A small masked image model, trained from scratch: muon at rate 0.0029.
Rows from block 7 of a small masked image model, named by matrix and row number. Rows with one number belong to one channel. Each number is 500 + 25 x the weight over its row's rms, rounded and kept within 0 to 999. All counts start at 0. Numbers have three digits each.
Before each channel's rows are labels from the 100 images, of 14976, where the channel reaches its highest value: "colour at peak" is the nearest of a few named colours to the mean colour under the peak. Only what is clearly more common there than usual is listed. The data: photos with spoken descriptions (Open Images, Localized Narratives). In brackets: how many of the 100.
# convs0: first 3x3 conv (model.blocks.7.convs.0.weight, 240x240x3x3, each kernel summed), inputs 160-239
# convs1: second 3x3 conv (model.blocks.7.convs.1.weight, 240x240x3x3, transposed, each kernel summed), outputs 160-239

colour at peak: black (92)
convs0.88:476514499486487506525520508527511502492475480496471521499512547474508490469526482467553511492503497504520465521523483532523524462500492539496520509566492482507485513484500532482461519494498510493525514524499475538495548469500467516515551448
convs1.88:463504498513516525461501471525487524535470547515501472517507533518518497497504547511507495497531518504506501476500486489482521450499496515513457522496480474472484518512491509551506538454509499492487517497520488510490465501484520469477518481

colour at peak: brown (62)
convs0.140:511481488552511478479532494494490483509484482508515510489484500466501504519519512504526493497502477520490545495532484486471515504467517460483498497543492466486491469510556477500510485509506473469516479505490470505491520518493478534518492553
convs1.140:503503530507456504501529572530500503506487483509498491500536491515486474482525512492502500487484479520537457495495528486473479485523495507516484526528554479510491510503520507477502496494613497499475520517494467531518504504505501488532495539

colour at peak: grey (61)
convs0.228:507485501524476493498490512488510450501475501492493500478486494492490581513478503482512478513496486489523470510522521453503479485490507504470495489489494484505510467502557500488494495495492483522496512515501457500528509523431519511506539507
convs1.228:483470528462478506501532520535522473516517495468507484542463526505472494477465464438473493504536509477504542511503529493525494488496496505518492476497523523512468503513528471478512475477484474511513508492539499487558509503495444514529456542

colour at peak: black (38)
convs0.14:496505518531507532495502513501467513496530505526471466557439522504513478483469471494503486512510484507583437496518462483493491519510497464508504506506504505500534520497444549510518477496474507530516524476504483475507560513522483475513487456
convs1.14:498483502517504485489561463491476491504505521493535502521546504530464530448492509500512504484517452482497529517500499479448527488499539521484515502482499492467485481543527532542545495474456499467492501574472517512498529499483525487482503469

colour at peak: grey (63)
convs0.127:503522477497456462504465494568472488505479485474480454550517515472487508492436506467477485482525514484514523476490467485491499490499495502513520511486502465489491499535464508505510468490445460496494494493512513512529512555536528478476553457
convs1.127:497535472503497520490494529490479521508496532510481542487492529504532504491493496493507489467501544477475468491493510490469535500556429472495531506485532510496478506469518453501513526485519509518474460537548471470495476517485461520482510460

colour at peak: pink (37)
convs0.145:482526497501533524518487500469492518474506525456481495501474453492490497461481469503500509510465458507509466522486464492477482463520507483474455476502487515492486473533458484464511507533520509491518483489507510544469500486468465492490445506
convs1.145:503527485443468507455497482505466463513540493521482494496489440508480489530503454499494529530472436465560544504522495511500514531549518440525485487519497528514508521514474504524527477477518506483508494466488489478469501424497505528548500488

colour at peak: pink (25)
convs0.4:455496526462530526504504513505473479495485524494514518449508484517484533530516485516491512472491484506589529509513483488493465490497525509487447481467538494465481472530469499510492517565486466478532494474458475519491524541490476502510471507
convs1.4:495510515443482515484523483485489509494501475465477439517570520513546477473509451486471514516467530514568528520511551484508491530510474503520508496489515503512475518526502518514508476488523487509498499559490523527541532526524515435525476526

colour at peak: black (49)
convs0.115:519476530467456462475484511486483472495483474494524486483488479498491508459427500514545489509530501477443499473490466481517484458495491492506487513521495535478530501460487486476488491470518475480470514458517522496479518463483524509478468445
convs1.115:536509494511526523498480512466513497485531503492475483535521479457521495513485533507498506478492543491490436415566512522469528463508468504515536484468495468465536511458469512497488487462483503544494506484502482457478521481498491520521428495

colour at peak: pink (32)
convs0.216:494491497499516503463506474498509497486487501496442501464511508499511483495472483508483528500519486465429541509506507533494479521524498513498506474468466539545489495548465489558490507449522460508540529517519496550522473538506458533503476498
convs1.216:505494479497493500516453479483488480540518488478475480515465475497545539528469487500455511536501485475457490499503459504489487556518540494500483476507487512507500487466489504551507533528525477535474500505485508504510537475522534517502496487

colour at peak: black (39)
convs0.192:480480505477491493495476504492492465513495509466467458541576514501475495473496516476479491535512508463520566512557500462545501469510472491492491533495472508501514526448492516514499487464491480483495491496464494495468491456464475481477505464
convs1.192:506517516522528484485538515550476523487504479536484503480536536484478520477499526520494521486526503518550537481504542508487478460475495498546522502505503479484488471490502520510514508468451535515482481498532532488524518461525516505466467486

colour at peak: grey (72)
convs0.93:479514468498502498502481531528500520484503520500513514520534483500467488509499486458492531492451495518530507463486536514482473537520497503485524483485508465518491463514444433485469506511463486478495502490465452566471475496459480483495540479
convs1.93:495522493469478467477530486490474493521491524504528487534499535458562541489427441516492476536531497496511515478501502490551522521524519491493488498487505517497398530503506489508484505546529483533456532505508495496502486506498491498503504480

colour at peak: grey (83)
convs0.102:491500468506500477516484517494498478488465515483467493505552454495472480493507475467478532498481516534604516487450504478474478488488491468513502485436505489497500496509501458461504481532529500483519498482494499506511448461523481464503515503
convs1.102:504512474462506495484488463490511507510506457527473462495499529516569515473474425461460461539514515511553517493506536497537521546500493488470524488500516511516441530461499480485504511530536480485475510491507494510516501508515455445475534501

colour at peak: grey (60)
convs0.143:539497528515468528499460519530503493503496497494475507528499505549523500509466478509497472497527513470549429479536465508502487497494509483541499517474463504515500530519454497534485502464555490481509508494500467531489517470501485516478529485
convs1.143:450507513467486481467516515514530520506470497487520500552534518485468487498457516483540501484457474507517526538520492505538507515538491516507535494509512543509516534479491542517508525468480502513551510494522478467507493505502509512481492476

colour at peak: white (57)
convs0.13:506499511510492496504504482497508477505495510476508516509537528479512479548540530511497461459488528509536504531464513532535509462509532481493531472475477493469488478479541462520494476477497506483469493528501475459507499454484508507485508530
convs1.13:506477516513487466487517520521511492465512448476493503492496493537439474507440506484484506500514517526486504469525494516497476474469466479500552487478530466498443493504508490475493469456480510472494489496511542542530495461484462505529477522

colour at peak: brown (60)
convs0.111:536486475493503512517537506481469477519532518504501527498486478460518510482528485494490478489476489504485520460503496482519483477484525529496492465557480488498496479496458490526489504506463518495546496494528491488516495512496465490527532429
convs1.111:477510504479511474478547466512531486500499521450455478487494538543503486477510488537502469492517514511494531502498469531503495510488563522494519492452479471486497515503493542541486488458535481503490513517443490453462508535507498461507474470

colour at peak: brown (61)
convs0.198:506495508496481469467478534464453519529469499506490489476494477457480522448551487480477484485478507503508435520502499480511508457503528467488488494472519520496499474518499469480517544512500497512476491487483482448499499463494519495513533520
convs1.198:489496475462462480506489500473523498560489484504507480545510540512493494459497452448490496517489499502397512516472497468485499475507462502508510551501518496481463483508520457494470503563509476506523497503437552495512541499512485519525475486

colour at peak: black (74)
convs0.78:491489527438479476493509489495510474505468478496511509526497455515500547512497525530520481500528512454403513493460485478493523507474499499514516489447486493521470515487508500490543567512458521446467494495482491508477512477501522478504469494
convs1.78:486532491515516553488516531469516490450502507496466527492487450504513470499492487520454500514512546510502451463571518502545525462515473523497537516521487492483551473518526481478463494492523497526443534524494469474462492517475488530509511483

colour at peak: black (50)
convs0.77:457496491482458489503458470482508501490489484527501516512453530483461510471476481485505452467528499473458517484496500518503551469456517519480518491515500505498506479488495537539488492471484474468506490450465469449466478498512501489512545433
convs1.77:487508504554549536450488561508477500536509497491513544506474487509519502493480514528513459510528533445472478499490462482520467473492479515507537469516527471465501502479502507504476500483546502539462509485515478500536500506488557530475510468

colour at peak: pink (27)
convs0.76:439526534528504481480472509521486506476481491484488525514467477484493511503505514501497533493497467435503517497487488545429495489449483502510483502523492525490493457493481518469508496491514450489492520519510467482501509490484532492496494484
convs1.76:542504515512502505487519508523524513477591456489496536479546502459538532478497463540498508546523522496479478444516528468541524482523486481515484489513510515475528512502497509483509507542545481509488483496474505459499473484473510505499493476

colour at peak: pink (36); white (32)
convs0.6:500461475522512457513520506493485506494503470500516514464484472461494467485519501493507510506504459480506519513471529474544519498518469494490517516496546517496519493506486477499521541515512500488484461531472531486516467456493492480518491489
convs1.6:512460477497510521507483472493495476480608490487482494503506497478487557459475513574515489497524520510481475537499502494516487496483489529564477491529530503538484527525492497523492490507529514460502459514487476482489511501459523535510499493

colour at peak: pink (31)
convs0.119:476505486523490505507495501512483490489529490506498483466461526440494501447484512478483504491496486474432524493494512531502513498532456514520498516518484522511502504502489530505493495490528513483482490534471538478499504498480484507476498508
convs1.119:526483519553521519532475507501504490501525434471505534490516515477473531508462524529535491502512565527476491480507532453487451495531500470493507480510508493498537524518531496483482502468498489495453456481473493483502494506512480519503472516

colour at peak: pink (25)
convs0.3:517522505512524493501534492511522505509484499459491481556508493473519488456516492520514495496524512521521503480472496520450489502518483490535492533534454525486471508526514499457487479544462470487522500503499487482526444448479475501484478516
convs1.3:517492479486485468538473488526500518490524510493503501496475531503508508540493471489527517525540509472440512513485484494502458509488478447518494502496499524526502516460503471527544543568492502536515527509501497489455489476492482455490506514

colour at peak: white (71)
convs0.73:519496464489482469511497471492509459460491502520489499572480411487508491476465540494527499506529513521460516502539504502454518505490495458489530502502505495494524510454529470465495490509522505502460496488474538457519520508496519507514513459
convs1.73:521457528511521508505486504517523513484475479499456468451500497507505486506485520471494449491520490494487461532501492506517518513551507513481529515511479544483467497532541510499481504479491479508528488464489390478496465528508485475483525553

colour at peak: grey (79)
convs0.117:483502510498527485466503504440481552521487474531482497517520444468511527449470473519480535490485524517541493464482487479489493528510486475488497494479517481536477477503519469460475497574476494485479500518497478524510510545519476496488548523
convs1.117:540512462486480540481497476504519485508524490527526489474531517510515478455524447441469438483513494513542512493480539502532499533478489508500483488475557515499507494479525506480497516517547511469497504483527469483517520532510502461503505535

colour at peak: grey (81)
convs0.202:471491527532492510476486506458531529501453540488492468431495452548513541476472517476492487509508492569536488509474531509476485517502498477483472489462475488501475565503486499464553512519496529515498503522492504504503478507484515470489523490
convs1.202:499496479452478473511471464490516507464526493487481475548488474475517478496501460475480519557443433530531536506482513525494464530514487503496531515508503521477519511538481470477496466478539500468487507489537493491517496515511477507482493507

colour at peak: black (39)
convs0.129:495462511476490490518511491546479462492518511485462480487489497497470508512497510517513563508454506523445546508498509493484473502539516522530479493533506496539502512485461505520464528488495494488542527486546468560512466550519497507529521511
convs1.129:478476416513485494528535452524469513543482486520516500492515477522508487503494522556512460455508491535535527475502498510469538492511514482520487478472501508499499514531507552521495486461474536446492542513501489519509466520492493473495526510

colour at peak: pink (28)
convs0.67:440536486486517499508481503496473469519491496523463525515513486497489502523499479490486517497474483502487516487530498476538480518505495500506495486493515478482522512536491478518473493506459485492509479491489496549488517477503496492512436504
convs1.67:523498526492472497503493501521533495479484520550506487514523483498534522451507505501461496499481503540527488550508527456542539517541480479525499514509479497487535493459500519542520497570501494472501502516501495497497499423455514512515527499

colour at peak: pink (34); white (29)
convs0.236:473501485524507483494468481509467515537525480498522531498534467452516478545468518485482506456504504498473544473485523509493518509498465487501485481533469484499483501479439483514476510537488506478507472516511474540461532500506490520497461469
convs1.236:466527546503516530512484460514498515481507491482459474521494537504516547477459497541441577520499519508545492480509498512525546493519524490478503493500473495525506503495478500503478474486477494508512457466502493474476517510490533529514514522

colour at peak: black (88)
convs0.178:468483555505525508527500479544493501484522463477501503534499574498486484525507504501501534548499527513480517534490507508481503486499472494477500523510487498530488473504471494516503503463497528489511506494494483492488506476454479573470513519
convs1.178:497506494511523525504496477552491546533487531510483499484512523505474476479512531517510502503481549533509462494541507522466544471527432500514503517501500509477484495502503495549512514504492491491454473488518490485466518497481500521477520473

colour at peak: pink (32); white (31)
convs0.131:473495449483491463472475497438486519511490507493512455492528491498508505461520483493512502510511518529473507506472527511443493498471488476468499486485478490528457453438506516483522550494471494486478499490489510533434473487466532501481466509
convs1.131:490481518510506522498488449497462481441573469527506512483532461500493538521515537506494539485497482477515511509490530512476532521532467517517484506497500493493525484529496513468518498493490515473488506490452454509469482506484497500527487459