Weights of a small masked image model.
Model: 13M parameters, arch resnet, norm batchnorm, depths [3, 3, 3, 3], widths [80, 128, 240, 416].
Training: muon at rate 0.0029, 5300 steps, batches of 192.
Data: 203450 training examples, 5.0 epochs.
Rows from block 4 of a small masked image model, named by matrix and row number. Rows with one number belong to one channel. Each number is 50 + 15 x the weight over its row's rms, rounded and kept within 0 to 99. All counts start at 0. After the name is the row's rms in percent of the matrix's.
After each channel's rows are labels from the 100 images, of 14976, where the channel reaches its highest value: "colour at peak" is the nearest of a few named colours to the mean colour under the peak. Only what is clearly more common there than usual is listed. The data: photos with spoken descriptions (Open Images, Localized Narratives).
# convs0: first 3x3 conv (model.blocks.4.convs.0.weight, 128x128x3x3, each kernel summed), inputs 0-127
# convs1: second 3x3 conv (model.blocks.4.convs.1.weight, 128x128x3x3, transposed, each kernel summed), outputs 0-127

convs0.76 089:58 42 74 47 41 45 55 56 39 43 36 41 44 40 68 43 47 47 39 49 29 47 37 57 47 24 37 77 69 52 62 65 61 57 42 66 58 62 70 42 66 59 57 54 43 65 13 44 52 14 99 42 55 63 49 35 57 50 05 33 55 94 34 50 49 59 31 70 38 42 59 51 22 47 51 54 23 50 50 60 36 55 79 59 65 41 40 54 54 41 37 53 69 52 49 70 53 31 59 61 29 33 59 36 41 44 44 55 51 67 70 50 32 64 47 56 21 44 42 43 60 33 56 33 36 40 39 70
convs1.76 124:58 66 39 67 48 38 39 62 32 33 22 31 56 65 65 32 44 51 55 38 63 31 52 47 50 30 42 38 34 49 36 44 73 61 28 62 97 50 56 43 66 38 25 53 57 22 70 45 40 47 98 48 50 64 60 47 48 49 52 76 45 27 46 47 62 34 45 51 71 41 26 53 67 42 40 39 53 46 89 52 46 55 46 59 46 81 43 50 46 35 46 42 50 47 68 54 39 56 99 50 46 54 56 65 58 69 50 42 58 46 48 63 58 45 46 31 48 48 70 44 40 71 41 44 44 26 60 53
colour at peak: white; pink

convs0.105 098:47 37 45 40 55 26 41 56 38 32 55 20 57 46 76 56 48 36 30 48 14 44 25 35 54 16 29 61 69 65 60 62 52 44 31 62 40 50 71 29 50 56 29 61 60 58 31 41 37 24 99 56 53 63 58 82 59 35 73 40 45 65 41 36 65 40 42 55 64 50 45 55 51 51 20 52 64 28 55 23 57 42 66 59 42 53 57 37 75 63 45 57 57 41 57 66 75 42 63 50 15 31 35 42 40 41 40 51 48 82 48 56 51 39 59 38 42 50 40 41 37 49 47 51 48 27 76 66
convs1.105 073:38 35 73 59 31 45 70 36 28 52 63 37 53 45 59 48 70 54 47 78 35 74 64 53 76 46 60 30 51 26 76 38 52 65 39 63 59 62 63 56 44 65 29 25 45 53 73 26 60 46 61 40 41 32 34 34 30 24 68 08 55 49 37 57 38 58 62 96 34 36 56 56 49 63 49 48 60 61 67 74 55 44 45 45 49 53 65 52 37 62 67 42 36 51 26 29 65 64 33 79 29 42 49 56 40 38 31 22 14 39 55 61 43 48 52 57 27 30 41 56 52 36 56 49 44 43 52 54
colour at peak: black

convs0.52 074:84 64 47 27 33 30 51 51 73 49 45 54 48 66 76 46 31 45 65 44 41 57 56 45 31 50 37 40 23 31 46 47 42 60 46 41 43 76 41 36 61 66 53 32 52 71 54 54 56 36 21 61 70 38 59 36 54 52 50 16 37 52 67 57 60 38 59 39 54 36 69 51 74 36 53 82 34 55 58 57 39 72 43 38 37 45 48 26 68 68 41 52 71 70 48 30 54 25 78 23 26 82 56 38 28 58 51 51 64 45 37 48 32 57 49 44 52 74 39 04 52 46 76 59 65 47 57 35
convs1.52 132:73 56 26 45 55 42 69 58 58 65 72 40 31 53 89 66 60 53 60 42 28 38 43 45 59 37 61 50 39 57 56 47 30 54 53 53 59 65 54 46 50 36 43 53 41 70 53 40 41 47 23 47 53 61 44 32 55 33 52 56 46 48 39 62 46 29 51 88 21 62 62 42 41 36 51 36 28 31 41 55 62 81 48 47 69 41 27 58 62 63 33 40 45 45 57 46 48 07 48 42 72 35 38 17 42 48 58 76 32 34 28 42 26 71 57 40 40 23 23 50 47 41 98 34 66 46 50 38
colour at peak: grey

convs0.107 072:75 73 66 46 34 42 57 49 59 61 37 49 35 52 68 65 39 55 45 45 74 72 70 83 20 55 39 47 50 35 38 25 43 52 45 39 39 34 47 61 48 57 75 45 21 56 34 52 47 45 33 63 24 33 56 34 50 53 10 41 52 52 51 40 64 43 27 75 58 64 55 77 36 23 34 65 09 49 48 30 62 34 43 38 49 51 65 54 27 37 35 25 38 42 47 48 34 59 65 48 78 52 35 61 38 53 50 52 44 57 45 61 52 54 50 57 67 62 49 17 67 43 76 50 57 35 10 56
convs1.107 067:56 64 73 36 40 46 45 69 40 60 55 53 48 55 54 42 41 79 44 55 72 47 35 61 35 71 64 26 65 84 62 74 52 50 42 35 52 16 24 44 51 38 49 56 91 27 44 60 60 66 72 57 39 55 60 46 62 45 55 61 33 41 55 63 51 28 61 24 69 38 59 76 43 30 61 51 42 65 61 58 44 20 66 41 49 40 41 14 81 32 34 64 30 54 40 64 48 57 60 40 43 64 25 54 22 39 26 59 29 37 54 47 51 51 69 41 31 53 48 46 42 84 52 62 31 43 64 40
colour at peak: white

convs0.78 115:62 43 62 41 92 49 61 60 53 47 31 67 41 50 49 48 39 55 50 33 46 68 75 40 19 41 30 72 23 50 47 36 49 60 51 41 41 36 55 51 42 35 52 46 40 54 47 42 73 15 71 42 64 32 50 53 54 33 51 49 61 26 62 00 51 03 54 59 43 41 46 51 33 40 37 33 43 46 20 55 38 71 34 79 46 44 58 63 43 54 54 47 63 73 46 40 46 47 59 50 62 62 68 49 52 40 51 42 35 64 31 52 38 39 46 38 35 38 54 99 56 40 64 43 70 64 49 57
convs1.78 088:43 46 71 78 96 38 53 48 52 48 66 44 39 25 29 36 75 36 55 74 57 54 41 24 44 72 68 60 62 28 63 54 53 64 62 31 37 51 66 80 32 89 37 65 51 75 47 51 75 59 25 65 36 59 78 43 43 42 61 67 54 34 67 68 43 65 56 43 40 53 41 37 54 57 42 57 49 53 57 29 42 48 41 46 46 49 28 70 39 62 36 50 42 23 50 56 55 55 14 47 26 31 46 55 69 43 54 28 35 64 46 65 52 39 37 41 53 39 46 77 56 42 13 42 41 45 40 52
colour at peak: pink

convs0.1 093:63 45 44 52 25 49 35 58 54 42 39 44 51 55 34 62 32 34 44 39 56 31 68 42 63 52 59 37 52 39 46 52 55 46 38 49 41 56 38 46 54 54 27 71 38 53 53 33 54 59 74 86 60 55 34 56 35 87 48 58 22 66 59 83 68 66 46 10 48 38 49 61 46 59 57 71 65 55 48 32 52 51 38 39 30 42 40 31 53 56 42 74 35 44 41 23 47 44 50 58 40 68 44 47 33 65 49 28 52 24 62 51 37 41 34 33 59 75 44 16 42 27 11 41 66 48 99 36
convs1.1 150:67 28 59 33 52 36 42 45 62 46 66 72 75 45 86 73 49 63 61 71 67 57 38 50 61 61 55 47 36 61 55 58 41 61 52 48 54 61 46 56 41 33 56 60 37 56 56 35 56 50 42 52 55 71 29 54 65 74 53 57 44 51 29 51 60 32 27 86 30 72 79 54 35 37 59 36 25 28 36 55 42 52 31 79 55 56 39 87 36 66 46 53 52 58 29 54 48 40 54 51 87 37 60 59 42 77 52 45 66 47 32 52 26 67 75 44 26 48 67 43 45 37 77 25 76 64 65 37
colour at peak: grey

convs0.104 088:44 39 54 34 46 53 45 66 29 60 28 61 45 42 08 34 54 37 52 46 58 80 42 45 32 51 39 64 34 50 65 46 54 56 54 28 26 64 49 31 49 38 63 39 40 52 57 77 91 30 55 56 63 45 47 34 61 53 30 33 78 35 47 35 53 30 59 61 55 38 77 59 57 34 40 25 29 45 51 54 37 61 37 48 71 54 62 33 50 50 37 56 34 39 53 57 49 47 04 36 61 45 35 54 53 27 56 53 69 72 58 50 43 47 50 41 30 39 47 99 22 50 37 77 57 58 41 69
convs1.104 081:64 62 36 62 56 31 47 59 60 46 56 44 31 56 29 22 08 65 40 28 56 56 54 54 42 64 40 67 54 52 51 42 63 48 46 31 57 29 87 52 51 66 43 59 56 59 47 36 52 57 48 49 47 62 54 33 46 39 73 52 54 54 68 36 57 73 47 38 49 24 44 64 64 50 55 35 66 74 48 61 51 55 65 28 25 54 41 51 44 74 34 48 71 38 81 67 66 52 14 65 47 35 20 86 17 27 64 53 50 30 46 57 69 43 37 38 41 59 50 77 73 63 32 22 38 41 41 60
colour at peak: grey

convs0.23 094:46 56 67 34 37 28 35 54 11 28 47 34 49 33 54 45 51 40 34 39 52 67 37 47 50 16 44 32 49 40 62 38 44 48 46 54 26 45 63 22 59 37 41 40 50 47 66 36 54 06 44 44 81 60 39 71 75 36 62 16 36 50 51 53 35 36 57 58 28 68 50 61 63 56 46 49 46 31 26 46 53 56 51 78 55 18 34 31 56 82 43 55 63 65 71 45 78 40 69 56 24 56 52 68 48 50 39 39 70 49 52 44 56 50 33 54 41 46 49 93 28 52 54 40 39 48 39 40
convs1.23 076:29 54 49 37 27 30 59 62 55 35 35 28 43 36 34 44 56 36 35 44 14 60 46 40 74 50 56 63 43 61 52 64 39 44 59 48 61 38 63 50 46 52 67 63 42 64 47 66 49 43 12 56 65 38 75 24 74 34 68 26 33 64 43 45 47 51 83 61 58 38 38 28 68 36 56 45 39 36 59 26 32 36 64 78 53 37 54 39 47 47 47 39 57 73 45 61 45 50 21 29 55 57 29 27 29 50 56 45 54 25 20 71 42 15 29 43 33 63 36 52 43 40 43 68 53 66 77 40
colour at peak: pink

convs0.32 114:49 64 39 47 51 39 50 50 44 44 45 45 49 49 76 64 47 54 44 49 47 58 53 42 21 49 37 55 56 50 77 55 52 41 44 47 32 51 71 35 50 71 51 50 57 62 55 63 62 42 11 49 53 12 62 35 62 43 63 35 40 35 71 54 64 42 41 91 58 43 65 76 56 00 26 64 29 43 46 62 49 43 53 59 67 47 61 49 63 66 28 39 34 45 53 67 57 49 58 16 51 76 41 23 28 53 39 59 44 67 45 46 47 81 61 32 55 75 24 51 58 72 78 76 70 42 42 56
convs1.32 086:47 38 44 43 68 59 76 69 48 40 24 46 58 45 70 69 52 65 58 70 50 61 31 32 64 62 56 80 49 36 62 58 13 46 51 56 65 36 28 56 37 33 35 28 58 49 78 47 53 25 49 47 36 55 58 22 68 39 69 48 38 52 50 57 44 25 37 84 59 71 41 62 23 36 49 54 36 39 51 34 49 59 66 41 65 32 42 66 53 75 57 66 69 66 26 26 63 61 62 66 31 25 34 27 50 68 72 42 55 44 34 62 61 38 57 38 36 63 74 54 52 71 66 48 29 65 69 53
colour at peak: black

convs0.112 079:43 74 42 35 38 44 54 48 56 44 47 47 30 32 56 49 64 31 38 48 50 63 54 59 53 35 51 28 45 52 60 32 53 23 44 40 06 50 44 48 64 40 50 50 53 71 38 48 29 55 11 46 44 50 35 39 46 43 29 57 43 91 56 75 60 60 47 85 70 42 79 68 56 43 49 84 39 39 40 41 28 29 63 51 57 55 35 45 61 39 39 43 24 50 55 55 39 55 52 43 14 34 57 60 46 48 55 46 20 49 35 50 64 61 47 63 40 51 04 29 68 62 64 43 22 26 54 46
convs1.112 077:52 52 37 51 36 43 68 52 50 55 43 60 27 61 34 74 70 68 38 44 22 56 40 21 85 57 56 47 53 36 61 56 51 38 64 49 54 40 48 61 66 86 37 59 47 72 09 65 28 72 52 23 40 41 48 32 50 36 62 69 60 33 48 64 41 77 50 46 40 39 60 26 57 33 42 89 53 57 52 63 74 79 48 49 52 48 49 64 60 60 38 45 39 78 41 55 38 72 43 60 72 68 58 39 42 46 25 33 50 42 23 57 73 45 37 73 53 42 24 57 60 72 48 64 60 36 29 51
colour at peak: pink

convs0.61 111:62 61 36 59 37 29 40 64 44 41 58 42 51 26 52 43 59 50 30 41 38 52 51 62 29 09 51 57 50 65 63 60 42 46 59 40 27 59 69 63 37 62 37 45 66 59 26 56 39 25 40 53 47 45 40 44 58 35 29 57 55 87 46 38 33 65 44 84 43 37 38 44 44 63 22 88 55 58 84 33 43 55 17 45 35 54 55 46 56 31 37 64 45 51 72 51 40 53 14 38 17 38 24 59 45 33 49 59 42 49 51 40 60 46 57 30 61 41 45 21 59 50 39 19 32 28 45 62
convs1.61 090:55 55 65 54 63 41 34 42 36 50 45 54 47 60 59 38 36 53 42 48 58 64 54 54 62 81 27 39 78 50 46 20 40 44 65 38 61 50 50 62 24 62 29 28 41 43 23 29 45 65 43 40 75 51 56 35 37 55 77 51 70 99 74 59 45 48 49 21 42 45 66 58 67 60 52 64 42 75 35 35 81 35 46 50 51 78 51 48 36 32 53 47 50 56 40 36 40 53 57 64 38 61 44 62 60 62 43 54 50 66 70 36 74 71 50 42 35 62 37 32 53 58 25 84 30 78 32 39
colour at peak: black

convs0.14 084:57 65 49 60 31 41 55 58 39 46 56 64 51 30 17 66 70 62 56 19 58 63 44 62 31 50 48 59 56 34 46 51 62 55 65 60 30 61 47 38 51 28 41 39 33 37 26 33 31 94 00 34 53 33 43 52 58 57 39 35 65 67 60 55 43 49 35 63 63 36 61 56 28 60 38 55 53 57 44 57 39 31 53 41 64 44 66 45 66 16 33 44 44 46 51 31 36 61 51 79 60 51 46 82 41 47 58 59 75 58 50 48 49 25 48 50 46 36 74 70 50 51 46 21 71 75 73 53
convs1.14 091:57 80 26 70 47 73 38 52 67 51 47 51 52 52 58 39 44 75 39 83 52 49 64 42 71 71 48 51 40 56 41 46 71 56 59 52 62 30 32 46 81 26 49 57 50 52 48 73 35 59 66 48 61 52 54 67 51 59 42 40 53 57 67 32 45 64 52 31 28 41 48 70 69 33 35 94 18 63 45 41 53 37 63 25 49 37 41 25 43 32 29 46 40 75 64 53 50 73 63 69 27 46 58 69 52 32 56 34 92 28 63 72 53 74 42 49 35 50 48 65 48 54 61 33 36 39 46 64
colour at peak: white

convs0.42 070:69 51 75 63 20 73 50 47 63 64 43 64 41 47 33 51 32 48 36 39 60 66 46 74 34 10 44 63 73 66 41 25 57 16 50 43 36 48 61 38 62 45 62 48 62 49 34 52 48 16 45 53 43 52 46 76 48 39 42 19 31 46 51 36 57 51 41 61 47 58 63 74 57 28 45 56 28 41 64 30 75 40 52 41 75 23 42 49 56 63 03 27 14 49 51 62 34 42 68 42 53 48 40 39 42 44 59 34 76 29 49 59 47 51 65 50 35 60 26 51 47 48 51 66 69 35 43 48
convs1.42 090:26 75 45 68 57 51 53 61 40 38 65 57 57 45 38 50 61 44 42 18 31 58 33 46 68 73 47 51 42 43 38 27 46 50 39 66 58 38 39 38 32 56 45 58 62 29 49 53 44 57 68 38 58 57 48 47 64 16 53 35 51 69 53 50 42 40 28 28 57 27 35 71 71 42 46 63 46 86 68 46 33 56 71 57 44 28 72 20 46 00 41 36 49 43 60 69 43 70 57 42 31 38 52 50 44 45 56 63 66 29 63 72 53 40 50 33 38 63 59 64 71 63 32 38 18 25 34 32
colour at peak: pink; white

convs0.99 076:63 00 68 37 43 21 55 45 54 53 62 34 57 62 64 56 45 35 53 60 40 34 39 65 16 57 41 77 51 70 52 58 37 45 56 45 57 46 61 29 37 43 49 51 43 46 40 52 66 48 24 42 22 25 44 41 36 43 80 51 46 45 65 57 45 59 51 54 98 78 58 41 57 77 56 50 58 25 37 35 51 64 36 56 60 43 62 33 56 58 48 28 79 61 52 67 29 47 69 41 54 60 43 32 63 54 41 43 62 38 38 36 90 47 65 32 39 76 56 59 61 63 54 71 69 35 37 53
convs1.99 139:84 43 38 47 70 41 52 79 73 54 55 43 38 53 59 64 42 61 63 45 51 51 45 30 64 42 56 33 54 58 65 60 33 42 43 67 55 73 54 49 53 58 54 30 32 52 61 37 30 58 31 46 72 58 34 42 41 50 46 57 46 52 55 74 65 30 23 81 05 41 70 56 33 36 55 28 22 42 39 63 49 59 35 48 61 57 29 55 45 53 42 47 57 45 53 34 40 22 46 52 75 20 81 65 40 38 68 46 64 35 53 44 42 79 65 42 32 28 42 28 48 38 89 24 58 42 32 38
colour at peak: grey

convs0.123 089:69 43 35 54 65 35 56 48 28 41 37 31 49 44 63 53 46 50 37 36 37 62 45 61 31 54 42 78 50 23 65 48 46 60 45 50 29 54 38 65 58 44 78 41 53 48 39 52 68 03 74 40 34 40 30 58 64 46 83 27 41 60 66 65 43 27 39 69 58 24 27 58 25 58 71 56 54 23 50 60 51 57 61 58 41 39 40 34 55 20 40 53 23 46 35 48 75 46 93 71 39 45 56 47 42 28 51 50 29 61 58 36 71 24 55 58 28 32 62 63 46 53 35 43 54 37 38 57
convs1.123 102:55 71 49 46 63 20 58 69 32 48 39 63 58 64 52 58 60 56 46 47 78 29 30 72 52 59 50 54 70 77 50 30 34 45 52 44 86 70 64 57 44 47 63 29 38 62 54 31 49 75 89 71 56 59 49 41 50 56 67 69 58 38 64 44 58 26 64 40 48 44 40 57 53 57 42 24 48 47 84 45 43 44 65 55 45 84 46 44 50 36 60 36 42 35 73 43 22 45 83 73 46 57 57 59 45 53 58 58 66 39 67 44 67 53 26 24 21 45 47 60 26 48 49 57 62 17 66 33
colour at peak: white; pink

convs0.26 078:23 59 47 64 45 65 67 49 51 60 50 50 64 52 46 83 56 41 23 50 48 38 45 43 30 59 35 66 23 57 74 53 49 49 33 51 38 66 63 13 51 46 70 28 48 47 75 56 55 65 08 46 44 37 48 31 63 54 54 47 42 48 65 71 38 49 56 79 62 35 53 68 57 29 38 71 00 56 39 45 44 77 37 28 41 34 39 46 64 68 68 25 22 58 51 48 35 34 22 46 56 69 73 49 50 33 46 44 53 54 55 32 32 41 45 47 33 36 64 44 29 61 41 65 64 49 43 59
convs1.26 081:42 64 67 91 17 82 34 83 61 29 64 48 36 65 39 22 23 51 43 39 50 31 46 56 32 54 51 73 63 67 73 51 65 64 66 74 56 55 37 50 56 52 61 46 43 45 34 68 41 40 75 49 53 42 68 56 45 39 38 50 53 49 79 38 62 67 55 61 40 32 57 70 78 29 37 58 33 40 47 54 79 34 62 59 39 46 60 23 62 41 47 31 65 53 58 57 40 67 36 79 45 58 22 74 41 41 53 51 72 39 40 47 33 60 47 40 45 70 59 66 79 38 65 40 42 55 50 43
colour at peak: white; pink